A small sound classifier, trained from scratch.
Model: 0.619M parameters, arch regnet.
Data: 39062 training examples, 44.7 epochs.
Rows from block 11, named by matrix and row number. Each number is 500 + 40 x the weight over its row's rms, rounded and kept within 0 to 999. All counts start at 0. Numbers have three digits each. After the name is the row's rms in percent of the matrix's.
# convs0: reduce pointwise conv (model.blocks.11.convs.0.weight, 192x192x1x1), inputs 96-191
convs0.19 105:441465526491554597554431525484508508490480455520489512504443464511500534487533524530479487406473514517486438461495502475513539537454473523460480470601477492458563485574566518518508459555537440506516502538450500441575500517466465591508505467486568531515486561506474487539470505465441510502
convs0.20 097:481516505487495482451469480456427456505506563556507508433523525462529546565441506445526439480526510530461555483491541484461542497489611452556552509498489490522515498496480534470479498527472510510503499569504497569486484467504483496403541498500553472538593447520540515530455521548500603502
convs0.21 098:509488504567554459434520492509556508575470495540569492476540437498443500459576519471503548528522509504580469510428466499520408486427446524469498511471518579481538531463515535528508439472465521463529499506444505513421513563462461467474507446478497452536487518472462495560500528448487433496
convs0.22 104:522476561468491493477443545481463489474508564501470521477489457480510459551522539506396499521474482590493519495491483513468556479568589475518453537467475519530500482497479505498482406486526494399473493546473521441470442482559513493413551550527451516519586502576482534495534493541479478537
convs0.23 102:490551495475449492488476539515476476516460491500500538520499551514459535504515516486465453445513535458518555568500516493403419529549458470496529520473461512503500462459460536462527521506446534481490510447481471517504584500523494517531513551522440484573512465414480507489520509512538549551
convs0.24 104:530565554494479638489547462503548473516501523537525530518455530512487536474455456548452479498464508515501512486491504510463499553515546484519454490510474484495502486534451575540467496421509450459495456480498582488501469514465461482456512483500524515555452565591480475502487462603540478507
convs0.25 101:590505527533510577463517533482471477528479630512531438508547584523569480467526475538469545579446577524449473474536508497463484510437534549551538514480490475521492533482529461508439522510493534468496515495474513519470473474539470483444508485482480542429524490529532467475539520465473484449
convs0.26 095:490460542508498535516428525476571487541676450469523477452555560468536516514490473499512512397524513489531530559492504489487471541461422513494512517481500533552478478638622493469573503465461473492457547492476471458503509521525547522480506554470456530507530568528499507489449502501466460462
convs0.27 101:470415461450431545497554477494437494536490430516476509501461508461468486473481484517469450494521545520507501458508462456547470526523429515461515534531541519521574520507534480500462618477514481485451528522493498456535507540474599503569590503469493551419556545527528468476514524538466521476
convs0.28 102:497500523603490505484523516483444555499539464557477542510459491500513509514474507474517468511516500509507570453478535459494573453489553457556546512516565536446465498449591522469426504505501469553490522571499447514507443419447455490433445527549506429546514521492525487522513474574480513544
convs0.29 105:465568456502533530470605611471390510513458425546523490457488476458471489480509480468504506461509463479536466456501483518515470489498421568486510520483529478498478422462514496509501492510463443493445499435481477492463449543469612596496484547445493499523479506486472515497493497457493536488
convs0.30 108:448458490545521498452527511498459510475557494526479532531460472560483500534461469473578486502509445560449493563490460460451527514464593406468495449508485493499517503508593481611542549493508532510449461408498505469471557473458484505510480479509501477434517495524536449470483502574549506602
convs0.31 096:488450514529552414451481527435522520463498473493492492469431559433484533507471469631480489567497506477517446466463461521476468494534522551481542479450488554475519468579422522556535433496498545501478479455470522433527476547543507503556506509459483454516528475514516495446586517558590513508
convs0.32 094:457519567478563515493469538456497546505475445515542462483591525530521478491516435402442488542502485508528507555520480504443524487606529558526504499487563544526503461489482529504511589453565461580508493506594493567487465474450525491572536508508496468525478463502517510487533503510483551455
convs0.33 097:501479500492546548544476507503506513459456445451486521530526473487476462487496507483500506559474453467445496600434548502561481468536456505473504534536461543482605456517510518492503525386463438566420529474526584436526525597502446437576594551500508484486449472478499501471521482527431487465
convs0.34 093:529528477444475450457462476417482472457474588497507411393402471520440534469482497491471478496455471401475524547461481488442434626522494528494495460501461459537530530406541479489513532512421414515544514482545447535506431475521534481483439503470472520487523540517469451477552523503496503526
convs0.35 098:527503572493457540564585532470529523511481484576457490458472511467479511500397558495435577604552525528495452501446508499515559552515496501501474527482456501497507456539535512487477397496488460547468500519517458553569477550508504417575515462519481537564568491528500551475466536467478465551
convs0.36 083:464466532474448476406520480563447462571496439546455480503482508493468561481505458489499506526481516486513507429553506528552473459503511486486571512487460542499480431544501414491457513512535489432462511517495438516504564483491539565458530484510543479437481493578477462515526543472551487489
convs0.37 097:465460471514497557525492517427496490544523553457505468470507438471602412492544442590459530540461515491473558524534569462454591506520532496447467539521472515500557594489514505468488510519512482476541498451417578483481517444542479513492424538496491613477504466504531483545430454448538454490
convs0.38 108:512545441517494530504509549446587547507475463523451499496475523563480538506525449458451449508446516569574555557510520576452519442441500460543509561464486446477549472416495481524463497517468513507518457497485521479498519529544505533491496476476501455505523447524515533534493527467595426466
convs0.39 103:460527518500475526452424432467532459451424470536479530506521469479513448509513479479446455590504461531449489446529469471504518554460468519567464553562432459521539498441441583511526454475505462583485496568540474480543541468532497497472498501488436492458477502535479519500472497522479483538
convs0.40 103:522476487512448542486523534442498504513467533536534477472502464519500512469504560492486450564482497400447599468498479475549475494535509530414401454445527494501435529455507486496484597455484491477447505508581520522526443568514532524529483527451486555476457429550495490486464505537443459477
convs0.41 091:507408491486499479473509493564414538465501559488445439493492490443498497486502549530507428535543478554533505511473461513579422556465582482421471428479463516402467471444490524450447513541459528504522579448509474507510462512556515506536457556537494418538500447537510502461496489505470491464
convs0.42 105:567503530556527547521552503469474481475498477493535457501426549504512526539440515487504470498487497516501481489432497503467580448496582486405483476528559504505541489515470448529504546519493518495440511489507550474517492412513512632493444483511500463550558468474441551461503508491518421453
convs0.43 115:536544518501474568502450554478496538499507483485479569584440455462488422522463486491505487517472470519528468478448485545483484512451456482469597497462492540478524523440592517519466562487559496546455496509491479417458480447461484468452539504485528495556463482488563603488430522458491523501
convs0.44 092:516479460482558568493535533477488593526518533600557542446522491601499461453499470441525491550549545525479543485452477578575497511506487486493429432511493512531476519517521483436481491498455534530544529488465492505482515568485462478504533473478531457495494505434506544481489503482540512517
convs0.45 107:520505568541484420502519517432555475520545487543526529509508488501435472456467534527525468520525546507454464451465488543562475525447533501503506481494492492546448463515521511416504492534566530488559434519437467422549531484505535495495477455437470511482536452514501566472440492443526504521
convs0.46 107:446498561468477440497515488565500481554490535440458522596538523491478487518564453490503520576460475573516451410446512525483496447496450509437566463464564502489530505523462566367491439481447471490549560554518495538498453514505510536461483608537538482534542446555545519506546489445439501551
convs0.47 102:474483445476534478531508482445496461496526480514540467541461557547494495580587500475484519415491479546431446447471482471534495455426500505424463508549514551474511486516536500451486493459487557518478471542579497473535487429433536493427501467538539454527492559495502453560525468504473430484
convs0.48 094:496485484472436478545442533485466467477500546521511427457487530473491489577456558443469478509521497493434483489452529537516542528446481510486602534511511470468463512467388484462446578461527467488450467515502523475485511413441536449497536514534464479522537541517520526479505556566521501544
convs0.49 106:494540544487465549434495414490486465544616492520485565495466500388481443511474503513494512519540521508574484494524527539523542489539500469489433414494431508513463484579595476506510507493524541509481551488462499567484523520449463500558458467547497490519498446464515544449504468498532450508
convs0.50 098:497483536508496421491540478485477469509512480531502484495491470599498523452550499512581544547502555557524471483409524439440406498454532567488510475480504508473475563532448538515458527504451533508536554459481548484508519533509551500536469444508482482506543481483505512459589478496500523475
convs0.51 090:487423517460549483518513468472481502530635523479422494499454508425529491472417544539513574448476500477376462448466488482539466501475468461476475553479526476492521475570547481424531432497487508538514473505540588487537569443519522540538534469466570557555481491509493483563451531475464511504
convs0.52 099:507470511468495475487508460452498483553402504509497517498458423389528531537411528500442502537572560454556524545469467492472543458438530459518495414548494451531472481487472533449452504504506522451500425494497535575487497563485509495537489515499455476514524515477497538498498458491471517527
convs0.53 098:432450500552503494484529540468392510497506470537419462575498485473515514464476535491498461462496515502526492478461604489511529447523458576465510525519557516503517524458505565439475480423465565485508520505487522474517538527474582560403510481524468511529548503507541509549519479552450507531
convs0.54 115:447512591555593557527528513504500573487508494516488524477475544510566509501565539493570602523518479535515464449591520543482555521523519489517524518519495506506468461543482431532513653444501493492525454476411511512462560479467541475459497574484516491459434532517516475538437469506582478581
convs0.55 103:538533521489458482466524529523517503517501491520483427416486437497607467481570475501457503478486461586496474500509483507541531524426401466463478536481467461476490522517534501471485497498495522504498467478551487555488528459520493415510488460483476420501530493559479457461513471574468517599
convs0.56 095:558499518517499437493489542421484521515536456536454501514584510468522534500528461450501570479554531418520479506512500482441636474439535502546556475469462560486460544507515462495450496525501517459463549470483533473545449516472525527534495508514512466387489474455471520478486523546489560539
convs0.57 098:528486539542516535496532492493500476458499459476536569445538538494467467565491482533453476468462422538470555448488515480425497448549451512485511585532473523536516520507513561520523469445462577541495476515501469421456503513470507517501556459476520591496585516533523469460490466526424486524
convs0.58 092:623445565538414479566506476483529481469511496501477606505459477447482522494506500487520534493516429479492485494449477493435546489581517406487538566454498487502494541434472464469527476484456528518504541478476563483435469519469473474501492468513445563509538467538522500476502464494515511503
convs0.59 102:524502517492500505530504435488487534507478481461456437616530496527480610503481550462625468447505492484434575500491450481470572510581476516475485487450487547534511491510553455430484493531474534471448479464445499595539490487451521477460492532480550471479539501505472554451512538440485483516
convs0.60 097:474479515485423494498523554445479603542427459559570436438543501486483459520490503485486496497540517490527459407492532519578478556492490402560472477519471499472446510581521432526480485478592543549465505479481477507509496472471516458479486518502471440453439531520544465444483509502560471465
convs0.61 097:488465522460413527529470454525451526508510439493500512505529449573554451589477551502481489505488480520508521601425545560625474529503506576493507508532516448456434480418529507451490497495578499504474529462481504435420515523511485493501486500494514490428498497488510477539589492591523507482
convs0.62 101:477463550518558433532476477462544450437523544486475511485505512481485478565436486485521503520444459550497522516506503462505544443454500480450488540438464539490483466564515459467450432443528503437497524490469531407510502423551494563507473529478520549540480515525475483534459505447458533540
convs0.63 102:471462439475433483448474497490497505480448483483464509505490453526484474470550521509483542525453456474428519482478519456495474524457543495543466474541469450538463480429563530448578496496511607440474564504516463549546504456479593494509453425535423489466494496491553496536543485475459547461
convs0.64 096:481465435476494472439453523465442481490538505584546497516512451571512521519472513493487531437484507418476558484506528482436537479490519490508540555435501517479512487452487426532478500602570508500510553488585496506482461503526451558494414445488488497489479425525509472472487449466601531468
convs0.65 089:436455513461426526453521467506436471498506514511428530515462486522539441476515492472472481441528463555487462511528514545443531416482464557405438529518494482541491519489490606546491514544517512487462480458461478487435470495495549483495491476540470496488487501535457512460522532485504553518
convs0.66 103:425523496448491504481517608477437524390461563420474395446434499491535393440508488457494479506497511440519490467504516489497493519523525468525431489523428421460492449438455508517481479502487493534527552450491490501487469560516452531473511505548502499494474520535502462437496525490523555522
convs0.67 092:525534462506411496513488506400485492492468506502467480467508512512538442520472498524540501538515548474490540588472469503473483444499478487529434553440511490478518540438489538454516514520526401495503496489459634526475484514509502506421510480628532466464474460482555582463669497571479489515
convs0.68 088:543556521449511503544525445515495453454451558473503483443454454503541435471457498556529479492501421467499537575470494483481504507533490484494515470540547545519518486500479476479473449476513438455441506461487558549424567520481473535436573491466490537459512443496467495477524524510475488556
convs0.69 089:566533497469458489455494561473491485501467478487519498504477497530502471514509499453563483444513482508465563551490594531489465481445532532538538482437479465475566442494551477483455491561469497526407516489456472500390464457454441533564487544485497453488507483540532550537505475492507427509
convs0.70 097:519471498478516530470492521480461473508469513496577501510496465498476479519520496536517482437482521516450485457539499547498526526528490513459518523621488485612448516519461559498546462475485538441542487502513434534540477482435480462504528525443499513467512476516454497558492494521528604491
convs0.71 097:467508514520427507510526545516530490469461496501419529498475483416551519543578457499476470577492499495481431494497512530429522482531474522528541478405464526489572470539518427536499558475523488528503518483477502569501549523534520443533486489509482560532519490427484411556521561548469492507
convs0.72 099:501440505423454486510536541502513445519469454566485469478436389488494478510570434540540510547500475505532450466463509522456427570466498528520460452480440491521533417488475467479454500471453523516519476530453453516540514483525548479500471427474484559525476462500486525503462483532487481495
convs0.73 098:490491469522495470444524472402493509558516490527463505464527468441525443499478495479468550508407469527516570536509533533473491437468451470415511498473468441414475483464492537444551554495413502529482453506456461465434462520542506537549467490553558460529539473443560470479430574453510493514
convs0.74 087:506527490514479484450494460539489526546498545484513504487573514513531508442503432533479478549451448439516420550568515497501526450510438510503501467532507520392523434421505456490460505503448509540557522496435506471462460477526499522527460513503488453567476486513500466566559585541578438457
convs0.75 093:494480535447529441654519536472529513513490489566559591499465503526576467488545544516466485459529615491482458557510529490527522459510491560459533468506491443607467475445538535474488522468561504494560551509508496472475454478418527502428501489421477438514487530534478526424517463518487485525
convs0.76 092:448464428562561600475529554460465428431513517482471466516497585487457545527513510548440454510480465495462475482542553501507518475481474524507488478485532588496430428456499573507531467469475473503565519560532487518508505481473451427451498548506514492516501558477498499498499470491494511435
convs0.77 088:486561496533529539443481481464520499510532500539535590479507514504482529520645517522493427468440502483466556416518473485532546511521519471541503475516421473519534418489427503470436477464513481467492519520488470537483507502460530485492534482484472474504434513534555439586490502508521456579
convs0.78 101:543538500508514479500457519614500508531562502475493607501499474422422463505512483532502460506542565498559544478458499458532456438542515499510481545451508473551499398540523453444462525478520523482472478397474611380448485486543512538501526443443505515491524491467523528542436424482489483473
convs0.79 081:483564470446522463545466505552503480495510503488485641470500502486491484543533535445538531494472572486490457556506572557516480554502485523476524493460492515507470526447493413558439507532500445481444578488441483508470519541442546505410514436444472547463430522443470474610532511508464495484
convs0.80 093:486473505538471504496426485511487473462544504483518441481512514492605483487493523551508481487530507518567565467469485552498503496509517467531505511489496440459506484461480456460487502519535509429483509500458558511521477548475469495519482523514428519433464524541490502489494494593488441535
convs0.81 094:492508482452491516481440547507552501454566494496493504463433467472505520584513440492547535428448524602456514453467475471459469566518510561465490443519429636470497560570570438419534501523478596513496468506523433520498469532474520541471527516469478534463485498487504474506456520544569548506
convs0.82 097:520503498427509537487497446483447456541540537561561582501529495539488490479565518471511451557470603480453571479501491498471527475517466476500474484522396486529533476539522506464500542448417608482455496557588480505562435458543512477512455485508556459500587462488494498446493497518498451521
convs0.83 105:524446547484533568517485551525473468494554501470476522549473533512541477501511516471513415523532496446514444443452466447510445575507475463513442565511458502467508487513529454559518454515454582464476482521487539469592533541480492481542535508509499479529507484499514546487515498455468489505
convs0.84 102:544425560500481541492460514501520482481464537404513450549576500579398524530520434511516422510482527443462551526517482480462422489469506511540468481431434513537440513519501439498511494486499480567510480511491491517491548485537479562574562433508482467535496481576547463485456478473516453511
convs0.85 093:506528512491481451528468466467513508501518519467573453470499436463598449490452509567455441565585470467479454549456483533509538489497556460491465492485526495518529455440526505487484463522511512464425487510469525558528503522491551553567519532506470507493469535504523473458449478493489516466
convs0.86 106:586465473481496504418488495510490446488498526475572472468489478538492438561572479578500499513488490448539460489488459458584467528548494432477515581499466527479457491499564548474518522420515502525464507445443473509487462487542477477507502392484531527480538451450487530524562599465483542448
convs0.87 100:516578510496462556508465460441478511439544594428519491509519568475521511525514486498469532557483456487543448544617455448560437480489532487528538523513450505577466557560455501462540552523480523490490522483521486481512503465475464464592575467546526431559521500553443564508462441491494463426
convs0.88 099:478468557481484489437520503514494480513498503515477528476455425489551499470566467515510549503487555527516486462488485399492510479504482474500520432430497440489461569474455494538468501493473503508460520512496518461462442464496473623518523498513522490499548514485471475505447444463502513529
convs0.89 100:599516526526428519490511492422487490433470428554445522578512520488508555503515480504496417506492524521487485478470431501514491525462524512512477506473446455503544470517507439540518548490505484523503540519516551475449488479542498532590531462470534451541475546495478477561485441479432538519
convs0.90 099:560550534484502494603431437458573512561427465482476452460543415530493568554482570509475523464507419490492482467470528527587430462453444488487526473505490506458479449511488539576517514466540469505507503511469518567455551510511536581539501486419563456502518483457552553439505492487509411514
convs0.91 098:518446544519504442513508534435484564537553645477474516504506483479449491551475545517504478492525489544527500483520581491574521500514523471507516563531510557425530447472474455465506477514523447515458509478511519600474498461555494522476564509510471458492503544476445484487518542594380543570
convs0.92 096:503505482435465481520490553534504535559477543514486485451494456517522554548493550525583501478468540485485501562510511512534434506543480541495413492470558438494524552473484441453563544512404541469513491548478459480492513477554482514571554506487458471497492490493505516479482438483456499523
convs0.93 102:464503509515468593474449435531491493521487502509550550499465516498482488486537502503525490573571513549494563455534465452535460549490559545526520519489454540510567533612450498494464473521515443570450404495536534487504570527489474538518499544563504515489541497540491517553535509499492546527
convs0.94 105:514516477509626515531504469556502506496457509468528426512496473481515523523473492501481543483648544494533477471501480484518523465470454603461518495502484544567475528459489548532503496468504561482432490513558490474473506487527525425502548454422482521480450527499480500412467479603517461516
convs0.95 093:513599541514516517506449561483494498466465506488426530510557573499501560446431551521579439503482513492439416504441496476551518472539496503504533500436510535531448466503510526429512498456473545456489489523457457506428474475491498503515521444443504492498459513474450431606505524550463546456
convs0.96 097:432518484525450442526417492511492455466503568538535508486436454562602435491494490491466449446519454544537525526513601495473509496489505436480471541505421529508451481433585471432513456464459502570436497506473512520503508470519511518468475532451470548517450466513511396540477530537550524557
convs0.97 102:527504415509460435532510551494494480486465576463491415566625513518461457480593482468532477427512438568520511466514447476525471483506569461476446512515475561504488472454420522498469527535480463527448475445470477538460507584496470441481516507489477472435464550534497434521534467474478466495
convs0.98 092:540474461494519507499511461509469523513536523481599455513501475569505454498524469528479551439476517507488501474441449498497493524476507471511546545483405512526552541403491491498472481508462437538523496429560474476455477407497517477501471531463469464472509411530558537488501496463463496552
convs0.99 095:511521502493531524472511502572490533483501416447593484468504483489592471521441473480462483463474528481490482493472480523527507552507528525486431535447440538551535543498459497449520528582502498526476418479502564583520522519477457516490545554600513467444509543510524576418562434571450485559
convs0.100 103:544477495480479450486462535448470513501471457566539476583483536491439520487476461557495500453541494572476507516491477482535484480485505499459496461560501498465470493529552485480412452473457499494488492503454468530489478533511554518482531597467591481454536459524523499438475513490405466539
convs0.101 112:487525540543458511557528535489527495487482484420516525437459477538455437478419496526428579462493453521515446546483495527451481520460498540443520520470471548494484512587478460509495588507463476454549566475521450505479585516488477500443451544430540527535488545463524536470488455510518485495
convs0.102 104:542491528533468535503517498493482520552495435479529493533602437499418432491562478479593469530554489478484557455524483539457468513566522459481573474544489502460460537540509498570510557491463564507507508499475494509549477599496589502524589524507543515445506489475575516514491490468484488478
convs0.103 105:514477599446474505441461504532505524501481545428494506498566607482471446488485484602556544397488516461463546504518435464488635464566497451501477464526467509505466473444517450513513497528498496495471449513492505453491489502476582524516471553541503459502526455455495432501475565494518548522
convs0.104 108:502484431515514499466549569534529455483477535465468492462474383464499489450518594430533522500506533470508462493464466464518457513550487492470500472433539472454545554527497470452501525509420464553517502535518492481560445518416438492549490450530547551577472452471488429418489501506525545581
convs0.105 098:448499418538491505517463503503478465515534572530518512498488573482461525477594495485499509505456501617490473499460523453529578478453421421469377432466527531482515479457493487562495482478494531522532454445551478528441500571545501486490500510500468548458516472465543533538520499533456477493
convs0.106 098:508477542462547461546517494570452487513530502549483510501484430495492508487556521511447516495625488469470466502516498547474495578512458496453494495467472506510482462513507524457589507419581458488529457482474495436515454476520539504486489451535516485452516505498510501497415499484450443519
convs0.107 106:459487479489466536503560506476524486519505575547443449582566455524496520524457477488506470514502525528507533533502495527410567508526592458525498485466495555476548485496572515444437513461451509547440476440530462474506557566485506486486473479444554517509551457467539519498495459530545501477
convs0.108 100:529480442496474469545548539527582458451519518474534551504535463575458539443635469486493506494579511447413474474499519541494513516485573463375469592475403517463558446515564513463524542546544511523505536452505508471481448496551498499511437463454448600491459527484488485469464486590517496454
convs0.109 104:435479479530524490497520467447579514467463505444519550514422476498474516506536505452454449534528503519510461493492476502526560512540602483505578572519503571492456473562557476481497469517486570455509533473525468453550480498505523533487508494543483583463393513458498495500496514547543471532
convs0.110 099:460565444492549497475508505467494479540558477457494495461481477539538493458465546471434483511480469550488523546522522469455522558508521486470487482463499511583466484527588496417529521475463522470544526468502505485565446505461522518539442485511480474469455551476431468441536551521440484489
convs0.111 096:455514508501485481434484527462490475508511509481494497428554459494527516484465451520573477485432531521510547446501503511466494536543504462501468492530541545501493485450564498549473533504503526537464635620546518445502455487542477499447509436471574451530446479552526439474489478478494500525
convs0.112 098:466494486499491470581428493553459516506492492441483524411509502573509445425572534550551443505491453466544581488594498509520591476409458490534534453476466504502503490441491512501525501443542471508495482433434510494502617492491551479430469522505500512536523550474554506489470532454539456448
convs0.113 101:476427500475510414584500477543436530478466491525457510533516495573430530510484483458501465500487480484518464536458510536500452537563601503467453517528522480491556516456461540585520450473504488492496541454486492590486554521545478515539529559496491533591421460471436443511509517472529481506
convs0.114 101:468501478522503397508501458444479503486554489467446431567508504482467534459516510416495482463469481450495475528501526455445485452484596541475537451466490483469567473484467546483482467498422536536480482550531531443490495518457481469421555566477518437528517504506499465495512441531585487485
convs0.115 106:506554523502535458502449490485532562510490464574489583540495505470459463587569559489439652530527531498448558502574507393511556528481453489494586481428499517510508513449513517494450489500507449458479475512504507554507569516540521505461538491517514512502534541446509482581589522512447470522
convs0.116 102:518497500541446596475548511467566504546560538582445569527448431404506504556485536465481432592487490426471478466473482437510449495476534482466574473556461521482551475630503520555456512479519478508472545493502554510503471482467461503519476453481477470501485545561472522524464507479506480509
convs0.117 111:449514507447541555475521537502487537462473563510524546510482446479493517500496513576469484429504510548540520472481477545478504484456436447470470527427508486514486489455548514480471516481472466523484474474439517468489435492554550571474426522524568563500501477539456586537511484497546541437
convs0.118 104:548493556436446505487515540505529436461501551509440489493499536459488527436484464571426524496541424521547500451531544529472443504484441505476530464504442550514524488502525465437488519525468504456470532538430506491586433523494534544517499534420509517531493425487496517535502481525567558424
convs0.119 108:473491479439525483506378524477477584515492462545481528503487517525511503571583527488469454436508470572532578484511528581620486550568527501479517558516512519468458475450518525509486480474528547445485427515428525511502562544534486455459505501530439508506511512532493502491504486507451426456
convs0.120 095:566496508498495473532481522501482432518455478420502460481453437541581490498446484491490549616443431501558489472513531531534490468497518485558478487554514445464489450447497608566461463548532483478525537460533582513493575527522533513511485487498470457470482443536414539485498470488547461460
convs0.121 105:525483553576480481498464542477554435439464469511517490484538553552486486491560477486477440478513456476493578550486477516482471577435502450495461547452463525446457481507473485470506428434559482427515488482435517467555477483481485583508499493506485464462525474535499439470505520481490543479
convs0.122 094:477492500534551455548515507485415502452474500487511557507463567490461526553447438474552449536450453499530511436554568481505514540459506593485476461542535450429474520481549546546469508551554525582513575476447458450472481536479516538503513488523503509483478543474539473455449507505477426500
convs0.123 105:512522463508425515492485515501479517491531432447483489477474592434508516581463525513443513439522525434522546477490532426436517484503484471544490469374432547512490507504469477580471490407476507419517516549407489489553541504564570413507515544455531558425451548505540539527518497481555486501
convs0.124 112:500488490427582453538520484459476496492470506471501545495550461414554521507573507459532499546433452456494476519546492506540476571464501498478510489568480497511480477559539533464508467500533468505547478520521467412533545519465533513484476477493510462537523487554495504430513484428495475521
convs0.125 099:506474540531483508500434481520465459554497475501520487464504541473464429520443566487564514522442481566457577407492496503514444513420510519564540487402516550501438478578550429505506466445425509562529465527546454497469432466509528519447516483560467515490502457512462524522491480512493501494
convs0.126 090:502453440488611524512496464506534518494479463534489532459436506559489519534515545504543475521467488551558560501501406490466466594472438483477502462519544503491598515523523525505488500466506481477460544541439481456490468549522445536469459506469472536482477471451508479548493478509558476496
convs0.127 094:499507499446484483451492480507493466480495548510555504452522488493584506503445412506463517469505554520567484531516569556472494453538483496459514527515528481501518566481487463473510563461509522527451515560507525588500530527441521455606522561498515582529555454491517503463546520470534506500
convs0.128 104:514489561448564544513513506456488495553523568507544542477497479488494443493484538538447474503485495521460506518540430496442576428469517494551523574475439529519465436473471486502526569434466476488497472505460491508477526605533430480534506589482482590480507393502485470484489550503423440483
convs0.129 099:458486494573469425549472606464562556492506458594515505507517473487511542481520476552547526572501502483517525483488549502551457539505506426458509550515529479476508527534484510474519612559566519528451507501518541489521474469455447445525505478562548491570480516534506541415527553568536524509
convs0.130 093:478542530500557504484465487474453483517476522461455453512519481538543408447457461489511534470495483534528488511477549479593507542559495540540562476490481472559473456464540608505528505514524488497499449499533500519496444481501519538475486527496481539431475547450539483524496471491523459487
convs0.131 095:479502465525480522474521573485450500500489421581468514496477475526432502534532534466461545485521504510494514521529519532490538472470616535598430445529521491529569516437457530468464495486435523565446515471488427455446508514483524448477504479506458462529491453511486461555509472515460495488
convs0.132 095:468460476490582489519457456525563511526511495497523417472429509441521437444461547475475493455496552533517460501532512522490629493498525459604517468452444514512501505433404500463538480502528468533522540583463516521534522550502504588465513466482510440553556487479526581476504536542501511509
convs0.133 098:595609448523500546465484507506464516471482467475551538530467518462486527519580451538548464502497536491503529527504449563487500481467551515580563446499483496532520473519483513501450474532479515454562443462430496510493516525521458498544484487468486502534513480470491479669474479497581536494
convs0.134 108:539716517532508531441461541476456506506523511525510468559501491518474579517519562497522474427508506544437491523454503497434484539527489533467504470461509521562557495440481459494547549456450480484599472492466521528414516523535490432503465542485464500551533479517517507588501524482456529471
convs0.135 095:435451515487437506555548473494479518446491448524552516522539510513417546516439478455469516491445512462473552503540518439498645504455562461555516521515512509493502499536512494457491577481539449524488494550534540466462484527536455494614440479448483498470587465495508452558486500581441510465
convs0.136 098:515472470456474504441452474511556501468525484530507455483499488549465531486430506553509489507481517543439605510586457568482505522514530531470516479486462517605503448507519542476466481541505495506517485414504461505487518496425429489504499446542480492496491551559480555467542449478459522518
convs0.137 101:473576449437479486492559546470457528477517479443505538469488531451520481487553485542517508472503466530518485458576526452498484460517481508471570471470463564462426403452606509470424487512502476569513498453464466554491539508483517472486520506531515531522501441500511503503532464467475481431
convs0.138 104:492531482539480533505569542452468434460459444512489488543458467485449457432515469515520507524532439466471429497506590489515510514546419481533513591499504490529408513472456474461460498485540516471537505474442489486501525456522522546490451547471549463518492478546453581493497518499568450596
convs0.139 108:429527507430529511503511492460550505497519484521451431514441443439461487599486431485389519500489524418519601502515532505513477525489497462578504506474470524536545513500549496478515508469492472550481512555444504454461491594517476470518477505480449508487509499578473486479489466517524527478
convs0.140 096:551564526491449474503471522502499469456413476577493500461567475556455502519523501515552482430501518439500444531425490495523491510512427476487612443495489517484502505489513509518492437460422515520531504390554504475529591534457480483475465494558493506467473516472520482570558507420541493438
convs0.141 108:468511466470584454502497476463532515485442484503476472473582510502523495473489560464464667506507438493425530418546531469518516463480448462515510469475459462528525506507555465495454515484542461515482476488437482552527540496522541489450487514465532501572444489523488496525568565572488483551
convs0.142 092:474482470521476493484471484456450565477533487463471507499403554510493523502429493393532420486500464614487571496476552479461457509484509496528548496421499492494483537494587473503544573469515507516500515469497474436481500441462487460463451502478500476521507493494511579532502496498465517520
convs0.143 095:497495467534513450435488476499488501460446575518513556496475477438528496485487508489491455569488491416461501473565554486425486414407468474515494485473532489608471479548496494450586435596551509481402500439519557584513477486542505545508535499408469476507517495570539500476489420523537477574
convs0.144 101:526529484550490561439503430449569539537499465581456512473567408521501481535510522524463439494495515452521487534449468480449511540407503500562468454506522537480472520458605471528504533528473451466519477476530417463515459543517504500559520518554511492499479454548478558494519492554444566521
convs0.145 096:471513514480476512385457461383594503559528536493539495507491545519474528566556465526480511499606483510480507522510476457494500508454495466484537583467530442532460478478477503518427535499502500506530559528468522469530486499510507442476510606485468453466541540515486431564551546488482495512
convs0.146 098:575488570521467496537530544524492518522486489471495451510498484546557497475431580463513471501477432459480469472469498436513533499451471533477472471467427524600472551431540448465508447510469431453467503522474542497505473489452536543546506506473540483455472506557458535540583582512508571466
convs0.147 100:556476470510476525506515520505505533538449484472519481493486475479476451532461597492506469448456499449464459523486553456525578460496527419488437518551500440511514476468539490421551592541553499422519460531550509486558510533601524489504456435483534474510512437534533434492503503511469444457
convs0.148 101:389458522470483465500517459461544469506557457561564512460543478492397503513529499531452514477498483581507503525550478488549447512531497536529531555531471543461454512524554493522503490503472545510520503520554496530500497474466485462493526436446451493541424450498559478469520499415516491482
convs0.149 095:461512528497532538575509515512531485549432514517450482469447426558437499554530511489532497486551471469437520464522482484523480586401484509514520517548473411491482502553523551586534427528500532481406532523483432516524477542503509496478506551542572446491443485490477496525498497507492508498
convs0.150 078:484478523552515545477472483527465522422469441496498435565480552487566548474468430500463383453526500539627510541503481486514547534582539525487508537511522472473476515526539423563524477478473484520470555493490446432594440411478529464481463508544548477520561517546556494512507487462470513495
convs0.151 095:557554425487448439411508510477466480534531509471492550488508555546560497505534464549515515485467503483505452496467488477534501539438507416503559483597524507536470467549514542522499538493550496448519536480456556495455468542453497463539533500460504550523485484471487525593503512516506472498
convs0.152 099:494492517527475520527453572572458444543442537478494443490534501476576498460461506440445526448558434586448464410525531502522490468512601516518504552579527505457573523487506450489528487497511502458506460432439560473454539517520481561421539484474475508550460502487497525507550422500465482471
convs0.153 113:462538465496517545531464517456466554536621490525455538474510447494557529563460481517478514490464525505485491428448495494436527488474514399529493493474545462530479501664504425454605409454520543501524642538496462440510491494443484452530491481486471529507557489445464469506512538426487524484
convs0.154 099:523472504474483461509522462496505489478396495449433586507505484476526504528476508529545504484473485514503450566428472573511492455473529443423520549592449514434537511525502519516471510487512465510560496526521505513491509568521482527530524557580481497506499523530489520560451571482470512514
convs0.155 106:465536498506557447566507517480490457519456490520503484446492464501539502454519506598542580501450568512508472479550515485459538515535511419489492499581455470452470487497499487511465523491439598503519547492525472382494539518502531550481482477498536565490562486576488512495539504603445439480